A small image embedding model, trained from scratch.
Model: 5.14M parameters, layers 6.
Training: adamw at rate 0.0016, 10300 steps, batches of 128, held-out accuracy 28%.
Rows from block 3 of a small image embedding model, named by matrix and row number. Rows with one number belong to one neuron. Each number is 128 + 32 x the weight over its row's rms, rounded and kept within 0 to 255. All counts start at 0. Numbers have three digits each.
After each neuron's rows are labels from the 100 images, of 14976, where the neuron reaches its largest size: "responds to" is what is common among them. Only what is clearly more common there than usual is listed. The data: photos of plants and fungi (iNaturalist). In brackets: how many of the 100.
# u: gMLP up (value half) (model.blocks.3.mixer.u.weight, 576x384), inputs 0-127
# v: gMLP up (gate half) (model.blocks.3.mixer.v.weight, 576x384), inputs 0-127
# out: gMLP down (model.blocks.3.mixer.out.weight, 384x576, transposed), outputs 0-127

u.385:184153128091094148127187107105111166121083159123113089122138133158187146106180123108116173124119132131131139096113146160117133127205087109126149193106152102136111108124111100115101159098074145083131129124093180132109125172140106134099126174087063125067093151101144090151150147144075082151213100124127074095130120133144111122137170153114153161119148071107084152099117154145142143159159
v.385:187133100162119205157166127074105142171119111139121122095133127102162084161205100090095115136094167131126148139092151199094126118158073119151140130060141095111150137172109131130153152114109111138127130111140169107093104126108142115180140158115158114093039133050102133154128108087120171158183141070195123084115142172144119137147131151108107152116136116150124085031098160163114200139173
out.385:145118152118117069072116119160156132146151106110135200138117091107141102115161150107160112157146165178162094164143151120135072087141101113127143090150122092161115168113115179059080188107159056166194089125184121104083109106123086170138149128145118106094161138157121109100209099136110131097174145123137114099133099071104111161141124155051132113146115135144144110138102140165124200104032
responds to: order Pinales (25); class Pinopsida (25)

u.49:076132089132074157134148101179164148067127093125114109106190099094108188163146154143149154102168146102110092140100122151099141108226128122157067121158089071119156171142118119076117080099093181063124100131084178154122164155131133133161064164115133133092135133132113211072131125142122101117103123148066170099170124138177181089135064140170101211164118126170143171036100076134095158087161
v.49:104097055135095199107142125077087103077137114163126159123130151141147142166095158166127140112119064136082162084143144151129158129152144115122211118060118166094117096157144087183174110168113179070112191160166166133096132157142154128097139108141146137149037133114105140182039135165165142142098129133090038154150147157077187089150135063155160138138180082098124172087169136114125084134157
out.49:078124136097100122121070094087119083106133164146113131137095106148123161147062139176147150143140133125115147108081165118166140112083140098114196138150184175098072119121167157158169105098133171134113163156095124147184137186193117100095142099131079109131134121127138109143099109140100132071126134143076132147069146154167151145117156149129123110070077104073110160142152130085141076179104
responds to: kingdom Fungi (54); class Agaricomycetes (46); phylum Basidiomycota (46)

u.485:113166095097095094084140129107142113104174121123140216174083098172129203088126087115199095093128101129148140105161100237115149084130165118134146149111117150151087128117117120107145080078183123128111152135091157096098141146130139096114094104165112132140086193186125101159073129166177145128181109123137078111158084128121130111119079134158134170126180109158107161128128139143150145132135
v.485:156158135119119102106145164066175195178113105148119135168160112092119142083102102127151072088161107178164148140128134119093133154127150124191067137196049131194092131085085148180140085105100092128146077112119092130118127074137145111125130121095197124086126156183109141086166130079140078130117118136152087186140132201068090097084159086114131139047089129113141114150143118154168109094138
out.485:131131127137153094138137177078138107156163130174120114165134136087158187125133146155115080116202105154159149090120157108155130143125151129129124137133056184101107125074115166123168089127141125110138107098098167105182068121130141111126160145126137103099137171119168106155115136139125134118152089157151128159083080136137113191039193128100166123072045149074127110159143152191099118108122
responds to: order Fagales (25)

u.459:169191140179133140152073130115099101149089128116113115153132067134117111136112108155184157117136137137149145076116102152087122126139157104159152145189143114141118129076177131096124104145157107112136118131164110122117100071107130095107129125133151117157083134134143117117146121112143165153115146127140133132168158080112158090104096061104141146121184164186105131143086124123146096136104
v.459:087171141128106113097134127130097166155107179146184154139132034123107125112115104172204133095165102149153134090142169098137083167121135135113115134208129123162086090106139147044089072152071135152154116132079137163146099113184122134132073149105137121130124120195124121092147091081126155127096135136125121166168129143123118107065159094083109101098089162151146154146165146102155111093114
out.459:119152135122141148180115105116116126120072171128145112143139085175107141147132125111076117096116182087124141136075123167117131162152116159125133103133112110159175176145157098121135116119124090121085176119121135135159146150130075120095165144143132147127141123094115187103109103078119139085142081091150156152119090110147144106158118109174111102158124163153145087109133111150173108136167
responds to: class Liliopsida (34)

u.132:121097133149118192126199119118129128143144101112145134142203054117116116150120122145114108127162142121115117148054112159147128117153146102116119094124077144129136202127121158116166104124139091104125174098116097085071128086058149137145160177135086152112114123096121195145136089176122108140082036068111119141108096128120176170140126128083118123108169113123071101106158147212122168130109
v.132:102109159125118096150129094139126084097075181082154092112184078127111135151091195094070127136101182163183129124113126183127117103167171110130128128124155116154108172143110181118166095157164055135137149139139097142135153145109101149203147137118072100129153107127132098111147115116084104136067148106103109150111126095045147138170108160057159167114133109126165168124145137132094125127126
out.132:090100164166093069125137128145140141136097138144143095144133114071037102076103188156141114045143107175140171179135142087104146139109144110210092133174125147158107137141080151143132084150114143157146088062164082122122124085093151185162078114066134123100158183148134142139168110090193093089112166162140142152125151140083096122103064177137134142152150098134190153168116118101076122090115
responds to: order Asterales (27)

u.92:124178109109137171127130151089168182060120158092206154136100125154128168086141091098152168143139076151142104183121171213168115112144119205120092136064161105163137149103085143130089091131128112101137133180104142101061176183182125186180108090131127161136091210148115108112071092113115076176161107126067068147105097164115118139122130146138190181126093140101061131097199140121131147117143
v.92:169137140171198125165152151143143143191113133132114124110164105113184132081161110097131147141168148086191149068119134107096110173086108145139045158122096087169135105105113146184077140098136070129154082150100146102082114135109125112115124134134168103159138125116108108111145170121101138189135114161190137207175122124099116087083134098049133145113057190130123081161095201170176136092158
out.92:075125155105102083122125139218121157095130177098109118099150145135068119160110130074183125172072140074153150086160051108150081130087103103125130129177127151077121158160198172158083172142137186147082126147112092123160146128159127058134108135123119099175124138148052124125137137117135171103110118197124179126175104125122129095096113149144074128081134138141157137122098117038135095065169
responds to: order Caryophyllales (27)

u.529:125126098115115108119105130084148125067132152091216142117108171129168101157080156085112165174089075127156193130164165177166123117116120086121146135099143163130121146125211127183113128120137175153084182196167114114116148151158100120118094113135106099150115208206055074143044157109110130171167132104055107104133067167088092137154133135111197143144104129106081160077137063097128131135125
v.529:129133108137154141152099149100091129158107106101132109115169159083165069171086132137084131156126166085214147034122144165123090154147113104132110178117129097156092129096153181157113156175109096163152123122130164119107132090139091148138160129130133096142133089069083076136132154050034120183111169096078126162164129099077167120082175073053175150122107163142113117048142146129108142108192
out.529:128095140134108123124184123145160120164100147146089099086131150138112105101134156126088064073124173145091141149059089099095111178111139149133130132137092121181126160163149113105159156132113153124114159033133109163167133107047120160133126143140128152109167115122107221116153139076134132065105123095157128181156121154129119096156074150194112079100161108144174073103176104137128135091132
responds to: order Caryophyllales (28)

u.78:091140044123141113108131135182122187090167101140160177181184076085106130115158064097128122164182099116136173105156160231118147093195098126159113131082114123071170142136145174182144105110146154105089104161154146058104142112139127120121101089131147127164137130132132131152092109135150131163199143142178135112151126086128132134133125114140110139106137238148119151025092161112153199092153
v.78:154138140182150087065111147132209161158129106167141121140120120087084106168175088106171114161168141140182131137146122116123113105144124103156105074180054167192090120110123115167118130092154149172124073133160141158095083098116122129122064110130160143089132179150124091136144124094105179098131155175130138092199132121107118117156098086149116196134110117126176111130103121130106185066126
out.78:196089155106175147126126180087122131159132119143114145157099124116152134085128160089110104159165141158140112169156140110147101193110104164117077102095119133135121112132132124187133177074148116167114121098173131163141064089137176129162151131101163120126137136112145077130145163104182175159150159143153082152130132162086108166138136119085148140077111062059110090156118139167099127100174
responds to: order Fagales (27)

u.129:148109135141193183086108127084160151120135119128249148169114172139165133145154102119144078141122127109125174175119151174188098133135161176088158094100134144136127132129163113168137111120136139124116191179121094131067132139110117100152141127158134153151096203162099158144074076150072102151112136130095114191136124128081125134132160098142218161085157157103085122098151118114124150101109
v.129:172120130078160140108147117086132149121149090143166096197137050164128149144118120081088109152168152133110113159138155152151062112120119124119128100102094147122079113102143126164182088123143135115141101147113102101050163113130148061095124154137163175095149072102129136197118127150090097171123113083131074140142112142112143155132165108079097092096131116138049126118146123180211146161151
out.129:132101090051103170150162144085133127122101198165146156109111135165167125125146137131089130097101090118102160123094148161137147182132125206067083148070153094130173163173143095172204107098026150168106191153107078166183221173135147143139116126061059125145120129120116171126089116088113096108116055084139105177116100239132135119183132142180144093142102071126121164080162134106135148120147
responds to: class Lecanoromycetes (25); phylum Ascomycota (25)

u.489:140151063119129122141212171093132183133130169081171153179159149140131110133143103087122143125108049104148112102149134205189105136134143161093112096128141125104154156130128115180076120102054163129132136182105106094128189141151143103103106159097119134101122134155049163108102101100066088149136116070144073157103088129121090131095112107128109099129085145163125151052093123139137146092201
v.489:185146144156149185197095166142134164158104096135139046206182095118136136140162142106072150111162166070142153138138156153104106100137101140132115114119174127063176114145136062143171077113128126089112109160087126127145110085110128106127124168072120156102140127103184101174146175135067100126161168117182125104149173087139115121152167142066115121137115105137119152144075142162102101143218
out.489:180149129158144104131101148137179111154099144134116085066093147169145118095140157120145114088145134143153140171087128154130075130126220154108135104217137153167046155078124146082147117122146105122102146124084101078101160132065116134095106153186128118144119150148112127121133073123035116065113098109114146124124133090115114183192116134155126160096132142129144131114157151171104154143136
responds to: order Pinales (29); class Pinopsida (29)

u.506:078215104129171120092096113157168130112150135104152112102122119078104099125110110140101120117166087133169143136130125162123084088144122121143138129190114096166051161051085157124086131160159190097099128108138146131075129101097089120129073101196129104172122120130128145164114079152080190087144135129031146102118103091160129150083126116141114148101129196132137094040185102166135174114113
v.506:126114086140195160150091149134156150119107103120135125133160093125123085112080150094096170163108146144138155129112138121112103138133126124142180137090136045130198135139108155167117147167153070130155119158159111078078152098119067154111132137124169126147152078179130097130156108049143162125139154159141083146155161101078128118185130087137142143128150112108165138131125117131189103141113
out.506:127163115101095147114130192155131156086175175117208113115075142186162164107155128095102174115083103127102146139125118170122115138122062117056155123186135101073129117126167117164126195122063179121080196153095139162158139150200150111108153147110052069188080164155102085139128164126097122100180127073153139161112111148144122182095158138158135131093063122149108151104125191105137166103178
responds to: order Caryophyllales (49); family: Cactaceae (49)

u.259:168114109109163183100154127110116144146162057127175151163140056131116128108074127154106139170140092095121119131111164139204078148137148141097149142091157101117171192133117119079111097109144108104133162138110138096076110119107089122130141180127090184149126124135140162161091093163110110173118109078133083184142134121105159160095128132079124085126175123148056133122173125175122159149083
v.259:174112140147115156124175123131155087116162151100164141147140134109136121111102120141095119114127141139147199156106142150151098118158137169135104189116155081123169188120131126145131118078082111126104112105119129134144209141103121127154010140124134083164140175137150142134144055108128160122093100130135099160128101155110147169131125176164096118100185119168161163140143074088064131073186
out.259:095107124144136118177101112143154110169132106187118115144148097066121139120156140173115104056162105142106179123123131081086191082088115129190113119125086095092117108157091164119169062138143153088144106102184131103180130122118118133125119115092133075097149144112165143139151128144194097076140173147165194073076146144158098133128085162187132135094110138038148150159119177136090109124097
responds to: order Asterales (33); family: Asteraceae (27)

u.469:119145069161157180191153107126067177061102118148159109159187110132121105158169127061092141144099114129119135157152153157135143114175115125132122070062141114065171100170178080182152095122103145075109134169124148127136142124128127097130059134100125147114111139138082199134109161174134102164134136142085083135155099169122120094161115079134138187137123080133100171092064097154204187103146
v.469:112075131109143167131115117127128178130146117131138083140148098148142118164131069126112173225098107101094166114144168081162102102090080131084137142115173098069093072135188106110133135130107173152092209190097135103133105128105117087103096113110088079175127124070083070199104146156119139153152136122127078131117137142124106177093143144101142098087109101110065139145137106103134093156172
out.469:137086150107103116086109122093162098172143098204114149185094081095120106081121154176145080093193114169154115128115118130077105095112130145160136132163132131198086097116135135088175127143111100211183118084182132130112070067124121188137128147130146086126147105114169124161171108049138160102114142123167080170156136131081126120111126106129142085141173084130153093137133200139099151157117
responds to: kingdom Fungi (25)

u.406:144137162081116118170132095158161162121156137023131156115117116104103098142170097105122116204110146108133083158162135127167117149112009106125095137070180111102123164173070165106052175125189099135081164105140112087099118139133152177170123098107087138133113133099102091156123109163150125127209117119072146095122128174120106190123142212068136146120143085093091128109116123101087160104132
v.406:118142147123090110090145133147134129152160134155121159125082241109123116070186044151122100151123165102097090145131127136155083157124135140093098074138135147184041131104139133130078166113116181218143122085122099184143128135167124166144141098179107089135192130155118138123139157078080157075133135103103162175096111165131096138136151160133144142139113176131143139122122124138065170100127
out.406:109090155141102056098077182115172132127130090147124131120155131097123076178082175142144143155152092124144168074177130111165104133112132092133148136151143184076098123104174146126124139160137165151096095150161105113092076096082210108085134164054110125113127178103159088212141115139087166179067149130156152087150111099074170140114147096074139101110145118122107097138143183130122142112144
responds to: class Liliopsida (33)

u.140:075099175109074075118089107139135197117109146119121135147180119106134087124149114137148132098090078148180170139158116161098145094166098128159120114158160119113100125147097166095098120144086137151145138125120112106115122123125157135171082092139117097111091181134056168069138091111134077093065109103071115150125103119062107096123138133148145153109156114154154149081126123094101142070147
v.140:080088114163029114116133127138186125073105108135100150122134149146116154135111112182182160084105101114117155112154062129100147127159145096137122105162140183112124099139142086127142105149075130054112134140132105132077146167109175169097091116118146143136084151098097185094113116171170091091059083131044118087131128143098162079162093108171143189158179058120171193129090072123134105125106
out.140:085150091142163121121088131084105120101141090152068084143144087065054122156089136136090137178190123130123078105098192127110117105152151070151180088095118144110117131127100157173166115132144138158138088164198108132122090131167094133104162104132168158112146050124179127167108092114143155080107145179100100106104200107160177124129169092084117102137108147135171117110105150158158104160075
responds to: class: Liliopsida (39); order Poales (29)

u.411:147134135131104087092156158111133167150118138130159149136159213108166086179142081108167086173138109091158156083164152123191129137106143190125086100126097183123131137079150130132072142082096138098118142153114171128099136143154152105157086127186152140130153149157051105046096112113093129135088076131129068159157101161099102127121156113089154116088078129084098119116163067141110140070206
v.411:168112129198144142119182133114131147119159065159053134089124122137122158148094125111127126139174123139168136159138158118150067112131127159125115198117133083185139152193139151098106130111117140192123126100116201126162096145155178139166103087118149139113114129100121148125154088077127172159091085162159146157145124151142172152157062194135050148150154115143151099159099081122038097129142
out.411:147108141069117152175151104179114149109107119103138137139105032168090104096091130070092159099116089142116118209131195129161139091101122126146128139121188063160167141177153159101120111109142092118121138136130045111127149167124117162109113096096137148166157115177153115126093116127130060106147149141110171104072139133118079156176114220141116101086129119110081151131127116101153093124060
responds to: order Caryophyllales (35); family: Cactaceae (26)

u.377:110170105123152179136161131120161130058165145073209163126151103156126153091102120132149141140112094112136156163113120221169102133182142133078135140157172097152139167081116172127105130120159106129090165141122126083058162093122124141136069158139103107177070178180084157133088061139130146156134115077078133181188088140139144175110076115172152163117181161176085130079140127151143169121143
v.377:121120107105162192129133112115200098088114151170146113110201070165189135175134144082068104160174126132176176133138137148112128105128144191103113156106131082110146112150141148120203107111085100102127160155128136153137129135095063103135125118113127097151137170106157150109131161149080104140082084135100092159164089143104155081126125082114137135080127148149133139137126112167144147085170
out.377:151097138167108111120149148169101134092157122103147144137139184159183101133135089119109130131075081085123141114200148139184141104170129116107134100137095121131140168134177087116131153177072141123128155151099108115073181149110151108114134155163111163148121148174029137087117114170061081195069127114112161119160103135091106140169154122143119147121144198151089138104114090135104158148163
responds to: kingdom Fungi (27); phylum Ascomycota (25)

u.433:187178140089155137130155143148187116126160177068186172106124132129160141107118067066082098176113154075169146133143134168208087156131103165095105159122146093133152205123167163179106142086126110133088139150091105117124150151165125100135097164108097105194119157189112111126118092132098147140185122126066188147143068154130102200110155164124107137079140184108057108111122108116101140080152
v.433:211137149103127123184135167158139141116104163052128169054119165162163113134121186066107143125073181125174123173151161139179075181091150155084077145110151042128149167164151145099109161142138082117095173145103131146133171179149132100155129153126129171130104125162061078090131109092080109124112115151093135156106141119061133140183161170110163179093142133133138130143128121143078124087151
out.433:124118160128078127142159117166083185151147096147118143099149150150104111142173149115092123103091162097150124152128158109097148128089104111116147121092095172145111122170117097185189106205130166191071167096126108167181143101116153105146162089103099160134125151098118137154100132051155159091113113098127147157125123159127128096104151131166144079129097074148169103124123144104117079140136
responds to: order Lamiales (30)

u.166:145117052129145138101148178087156137127160081137176138179104060093154140104083126118107162117161138162184132089112175177139072155160153109156124113116081102181102122135105177186154083077089122132142111147124168162119119155121096134113070135120150097086074126094123117169088069067111107168130141068092112139118102198114146121149131100116106123101097118114136166091109158140156135129148
v.166:190082101129112163123093160070116125147122092125188126156112141176161152101108099074126064087143103140133171128131113148149090132144161135130143148137150096125153150163179070157137098132146152118127133111183134143078142129133207076095118150085138158118087144146158121196100143104069127169082106109143114179129147094088199147184147116133125128129172085107081102130086089134091117183094
out.166:095157122116077088080094142186173131097139115103114141112138112121116095130093150098178134129145087072122153064222073144138175122111107088148140099186123199061151120090194107138100146142104188165106124165126103170137132109143202065090100160133141126142109120164085079135102186164146178152102119122098149099164111105154138090113145098081064087133098109132159127107092107125141097117148
responds to: order Pinales (25); class Pinopsida (25)

u.274:134126103167143135111143147152157143067156112093168188135114149163120075128103098087135146124087086078113126126206124137142090173128148101098091086131162118123152138142175083104096120157087125159064127128134090161136165119094163116095085145137107145136127137187088133149112111132120131171121063060065146157172088157103124107182110106153117107151149105168164120102094046121130125127138
v.274:065086135098113138149083081170099080107132133153095154128142079127135095157128173165114115089128158110100150106070100136079133120126160099138137088156124114151093125133174132101145130157139091134118128104137079133118126129083119190119117112173129040182169111117135221099140084139128163046092116116142162152126126121103169093200097113130112133124132147191197121099124142118156192087121
out.274:159096149131082093127150148138097164185150107149107159136147107066091123056093079111126101131171107183161156149179174058160098111114182173159081133114128142100129138124137138161156088140178123148111098078138163104118082084139194149135088116075138153116158131150118078141156106092185141110119110139168095194119097115064103140097124179062064115113153106146156125185108085175082091080114
responds to: class: Liliopsida (43); order Asparagales (34)

u.548:126110130124174122133155111118144132122147139139254175151124162129187115112167144142089093172132141110125169118121154151163130172123048133100155128071135117113132154138154131203134171093089142154132196131153107118140166116125050159076134130142067146146140204181061109109099112098099126125169084081132090152137100203163140163136129115136180105083115102122047126120098103137153158142120
v.548:127131133106109136141082132077146144175104142125168139138111132124148096156096128138167137181144144158113081102120141121176086169113170126078123135096139052127146152102133122079111123094078140164188131179112125183147135159148043128074127158135104143084175100184105112133144136116099137181143170108133117151178153216120103077128128064115189084151107102104132154134144056119166133118106
out.548:115160119109153154125056095186059153120116151096158120079081112155115142082132169116160154107094192155106077175116089124062111174129084137101097100161150092123151136090086078136084183171160116095115124106107152122082167142123088142146141107168113138147146112139123093102156171161114146120184133120167120161167161068164174081146103105145129119171131133165114120109176159117190189176140
responds to: class: Liliopsida (27); order Asparagales (25)

u.382:176114107203154161143162137079157097169087118123160122108153099108157153152156118091106107128151160143178149126083176143169128097131154149141114151094111121134187150096188117174169108075156090103157136165112195138116094134115111131172054187121136146134088174143083119111116104101085139175138137157152113134132130172107111136128093103104149191154109110118113160124097139192092139116132
v.382:095128087121108183075130092084167123049136126123254145128104141167113138098149089145106094126121101157076151182099116193196141123155124139132126113105127160142171151104154090181154117113108146074135166156108145109119172157145137149131107129150145188119102168151114177128053117154110093103133069084053111139132118137166143154163119102168136151134149143148074173048177101117183213156121
out.382:097123131174067095090157134135112134111154201096182132104109093173088120138096154155131128070083123176124099163092147134165133104120094131075170135186136120128142151093122149146184141167073131180120182107117117213182157145107116114189155100071007150093087174109096123149114144088097105096113076092108096173095094153154136166107109176147153114108081087150149126138173144105106153153159
responds to: class Lecanoromycetes (25); phylum Ascomycota (25)

u.495:120161095162130156166154158088105158133144153119236129151155088149150136074113135123069136152105117143108145086136125176130099184166136119093107183104157133091165150078116138137148109126127100142095159123122143077129135100080146134118153135135102119137101150127144113137143122119113139174175078040143115192151085158183166144107117111129152083149077147195063114109133098158190144189128
v.495:191147144109184170154103201146123155155132145098111137145127083086135166109131105085127114123152153123123144124182068138107052109131126148116072131136113099089185122152157140151120111099149170113105114106152095100123116091054158104135108162103142124110125119117148139170158142164138141183160107106127117143211061092106133127122098166116090109130186122129123089148046137158084127074153
out.495:177138185098134079163158124106072172158140179126116127149124120109107058105151111107095094164099127124141140153136128146143091102106141133143157157122166102133119134135096157136145116142107120245134137138122046132152148083127093109090158111101161142146148071154145133170176141036148150106135139078149064185135140129063055142099171121134100068127138109151135098148098139085155093143124
responds to: order Pinales (41); class Pinopsida (41)

u.121:109115148154129120141202124172151157154140104153131108117195124116095102177149135115132124196173147079135149146096171124173068105140112175113089102116116096122131176134109156146081136126122096158112095171147111152072142119153122170121123172084114153127161153092104117153179113145048168180091121156083144151149140090115156125131134112073126155131089151132136113113127166218096152081157
v.121:158109154117141124139099129124151063105129096151121109138135180107109155155110203114064117138159183086124124177106170125136090111090157137147133124109113183134100085151146084130179105103183113168126095128131105142116089100098126147149156160088165127127130112127194084181164161130114149161150177185148165100105177161087134140148117144080123177156134124115146107169082090166099091141104
out.121:126136094108099104146103123057128133205116139163111118162145132019110089147122132143139079137181128178168116059087159106111134129122164094202070182095112117156105133080109146110151102117128120142197063098099163105126130092097094171102106089132156114091146104150164164116149085077132134114128164141200116087128158162141124098094134081145106107114111146146139118077173157111173155121114
responds to: order Caryophyllales (34)

u.399:130172081220111171094139152097123155116121093118168146120160114068143086148151094112165127127144105156166149124156087203139087098184148133124162158136124139086158135119139160130136103157110154152148124131144181091122083082105159094167112119160123119086029151103087177162117096094104139135116081099097110116118105107125127134102127103140149157125191154160158116088086129122096127118139
v.399:179151118159125169135064173105151145136104114102136098150133097142205141128117126118103136122124152104224177102163110211079128096106147139131082138149167104113109096138141147137158075156156105100104156159111132122128111128110127136117101128121143118196072127073148078140154151134082111126121145042121119151176127087101193111116144090091136110122153149157100143136049160172138167097136
out.399:163125119079159134165160126123129131107090140182068082106167117135139146167158185065042137121132173107104165134124146135083163121088117110191136136107126109115147105201168109139177091089109143129099100145117131142189150173119100142075103125084150126105152107118146149149111196104142082098158122188173122104101135186145101099186102148166089116112102072103162152134082131110165095104140
responds to: order Pinales (36); class Pinopsida (36)

u.191:131132073091118155139122136112173159150104159114195126207154053120160137052106095121147153133140092155129155138096129191191115129155163159127094092137154114127166162073167156134130080053134121102128158179139144104096138131120107144107071152121102116117104196179099152124109075116121096128161103084111103143118048174121124139123102121128165159097149129113041169098143121148210171153124
v.191:105142126104125119121146133122184169144156069181116123175151047110148202101079063149202118142200128069166158096128098130111053154151168124123091139189119151127109164143142134146131047106154126120135127121082117109091094085145169124175134173109143143165125134122165159127184137096106146114107074128149105195209150119132178134146119105063101149111120141164145135140113147211139147135120
out.191:073105105116140160153079152139114162081119147165217125121124079125148157105084163133149183115130119155106128158138181144103171126135159141124056134119121155115127124070115100195133107108132153079099117162108170165126149154143159157175078098113115152128113177162148093112149148112142131145104112117083104134157121140133154142159081086106148180123110111135097164105157129137165131101213
responds to: class Lecanoromycetes (26); phylum Ascomycota (26)

u.533:082095107093091156098124104084133205121119086148133119112098160089119069148133108169175110064154083122133149092083128144106145112146201136150142133143146155090124127121138075098133114138102164144141108110106114148081077054092143162099109182103133132084097133111132196163122124137146139136123107107122121109129149108116151115125154113148137137133188094177161099082176098120129131168111
v.533:104142155167118082103139061181167173087140097099152128121139163080093112136084138141164081105159169116124131142121127093143110125159144116156125114183121175151102117086154133133080124149140181121054101065126099129114138072070139139097091129149133165106157168158136206070129102133144127079111121166085174106127134105135144144122107171173124170074167123185155101120145085127134129085139
out.533:138155096081159155147089126062099123115098154107126084173070089179113136112132161104107178118133140152148090124100159122120085151136079174072115144093198103145101110136072083188100140060102138152165136165182172117142131181203101114164110170087113108079140098101123098144113065097113140092176132138089067104085186148187179178128085125098138105177102063115136180110104129152132139195139
responds to: class: Liliopsida (42); order Poales (34)

u.520:168131145103096139155133116082150203154161158096154135177106174081144146137115052146168076171093109079123184155146109170149093093121138147143138157134179134105167106101097177189133086127174143117079158140089084083079135103129170106141097111140166113172105158178119122125098122110141130167126177125107109174154133123080096117103166154136196158071173166144061110124122121063121103096170
v.520:143080142112136154127095112129169146180137066132066115152128108143124118142102089130169057133178124132165173109148132120159090076061125096109131200174119063153079150150170159126177116139191132171119202153167093132125125127089116122109158084095146092180167084149089084156137175133115124115134139131170114148194140127073105110148109127160170132079127155075134117159119090099104154130115
out.520:123054188150087149129133130116140104128136144106135147159120128165116141148133125201166103104138139129148146192054104124152068098107096140105137127138111145167125153129107184153131138191156072167104136086156075105069173114111130188145165141082086128157150175095115125174150110138088141152128120144149150144122116142097181159136121190129148145105185119124091099173136130134083173170106
responds to: order Caryophyllales (39); family: Cactaceae (36)

u.62:100095112094188155182162103121126174150164132140130114145145091153161175076140140148111110105134167100140125127047174108115103139130168171097090137126149092088116117150076128191171124077106128108098169122135117083124184139072096147087104158152121143141142094142088188083120083133116074131106115089089127201152138129141180126087107114159130100103149142178049175114115142134173150180155
v.62:170119080178138156167097090118131127186100104133128116144134108119155095146168067098131109159156112161087181112131159120174084084104157163079098124085145079093147135112175120123190083070168074111145166198142145053131163188059111079120141129160101142126137118163130117134091144176116129091181139137136170109080113104143096180166102101133172130137156180099103158110132150156142101145063
out.62:171156070119178195098179148129178159060114075126123113087144169149134164127103100050120192168128144068132091132123160184095111177182121098113091099118110098143155152146153063127095165085093119117141136177090150172109141129164101122137122200095119145140080112161097128099138143138153093182139099086115153132173127127124123119137127047117152208169119091178141167071086078186134120096157
responds to: class Lecanoromycetes (25); phylum Ascomycota (25)

u.420:108162157141132109116160164189113150127146148107116183118142132098084120115126138120138068077156147113150126071103099136091098223144088088120089150153085130080090179114121158155157172151077163141090114076132129111135145095087136066175131149114110119121132107119074174163158051096131114100131060098124158131178112156182164113098143142109098097134125127227141106113111107168079200106166
v.420:195154121169154091118145087130177092168126132126099135118143080147130081135153186126101095110141137104137125122124103129111087160120058126135090124128119086161123146134153115107123142091089125122141141131129107141148183196100108120127115138136101099101156110084106150150112128114077094087168105106148184069169141189196109093164094131124081101169079096112154114108093132139129176140110
out.420:187085148138115130109158171070177140179153118179163102192146146093163120158173085146089141180162133132157157127122212130127074091123108114127156161142138099143110123126145156143146120086055124167154123169139139147111108105185077163088113180071122067139147163116113081178143103089107102184133172112134099128140163152076080161104140123107168156116107114124090147164087134116070147060181
responds to: class Liliopsida (25)

u.505:130121169137129147156123065164108101114110133060175145171102086139136120105142086163176098128141113106139143137150098155151116127142141168115116151152136118125122167092082141130052121136133077136151130123124100054051161113129145125119107155138113164136142207159081141121078081198093107167130110158115135134180099089105157185096086152082206136107207198171084105114077175136124166123124
v.505:180152116136119106144134103084098124185098102090103101167147139139093091099124151148121126105138151121132105122125146128164086162142175150165130142172132083215116161086087112092139098050158076140157096152067094126133173106097135128058106130173169144105185085155140133078125145156126150109104171140177152185115179132082103139089141077128113149112120194115145142111145126145192103163135
out.505:125113150123125114129086135148140133122099180049192114177121099182131109140147159112126127061092134182139145195161129110177144117085070146088137116162113114168158148139084187158135133128105131146122215130164098139151176176124141094170130078139044137115141175112081121108101157138088090095138115079088144154085103169109117133145106194167195099102113189068103131148115143082097139122122
responds to: order Asterales (33); family: Asteraceae (33)

u.527:142151112060110086084134138151145182138170149101145132153164150113108102111110112089153105097157119077184103100120067176121114159169131111155111139210152165129114131070122116092057144134064167182084090106000117129129110088120176127129143127115127089135130153149158126104155136069103158138104103104142158152130118122150133118074190141119089109105104121175127063082167121103132130137200
v.527:142159146161053122119118143153117166140130141114101149136128165141152098110191122123165111126105150134103116116131040086117089193125058126115082111141119109125127099130123091123094167130070168146121122106051113145086136123102194127139138124175154163103115177092095190120203171156120138075132114111160127182157082169158133087118136118120135133146125105204136079128102125136188202114139
out.527:153140101118202180144118130113130133099044099147130054130145070109135139115161172089094132158166137169116069143100159166113152140155164100141137095083145106113116105157158134066113150094164087054188129156197126074095069122118064150124185137124130120128120084143169159123154099162097054112153149143123114053095172104102122159161138114073177155091135116117141136111095135187134142117040
responds to: class Liliopsida (35)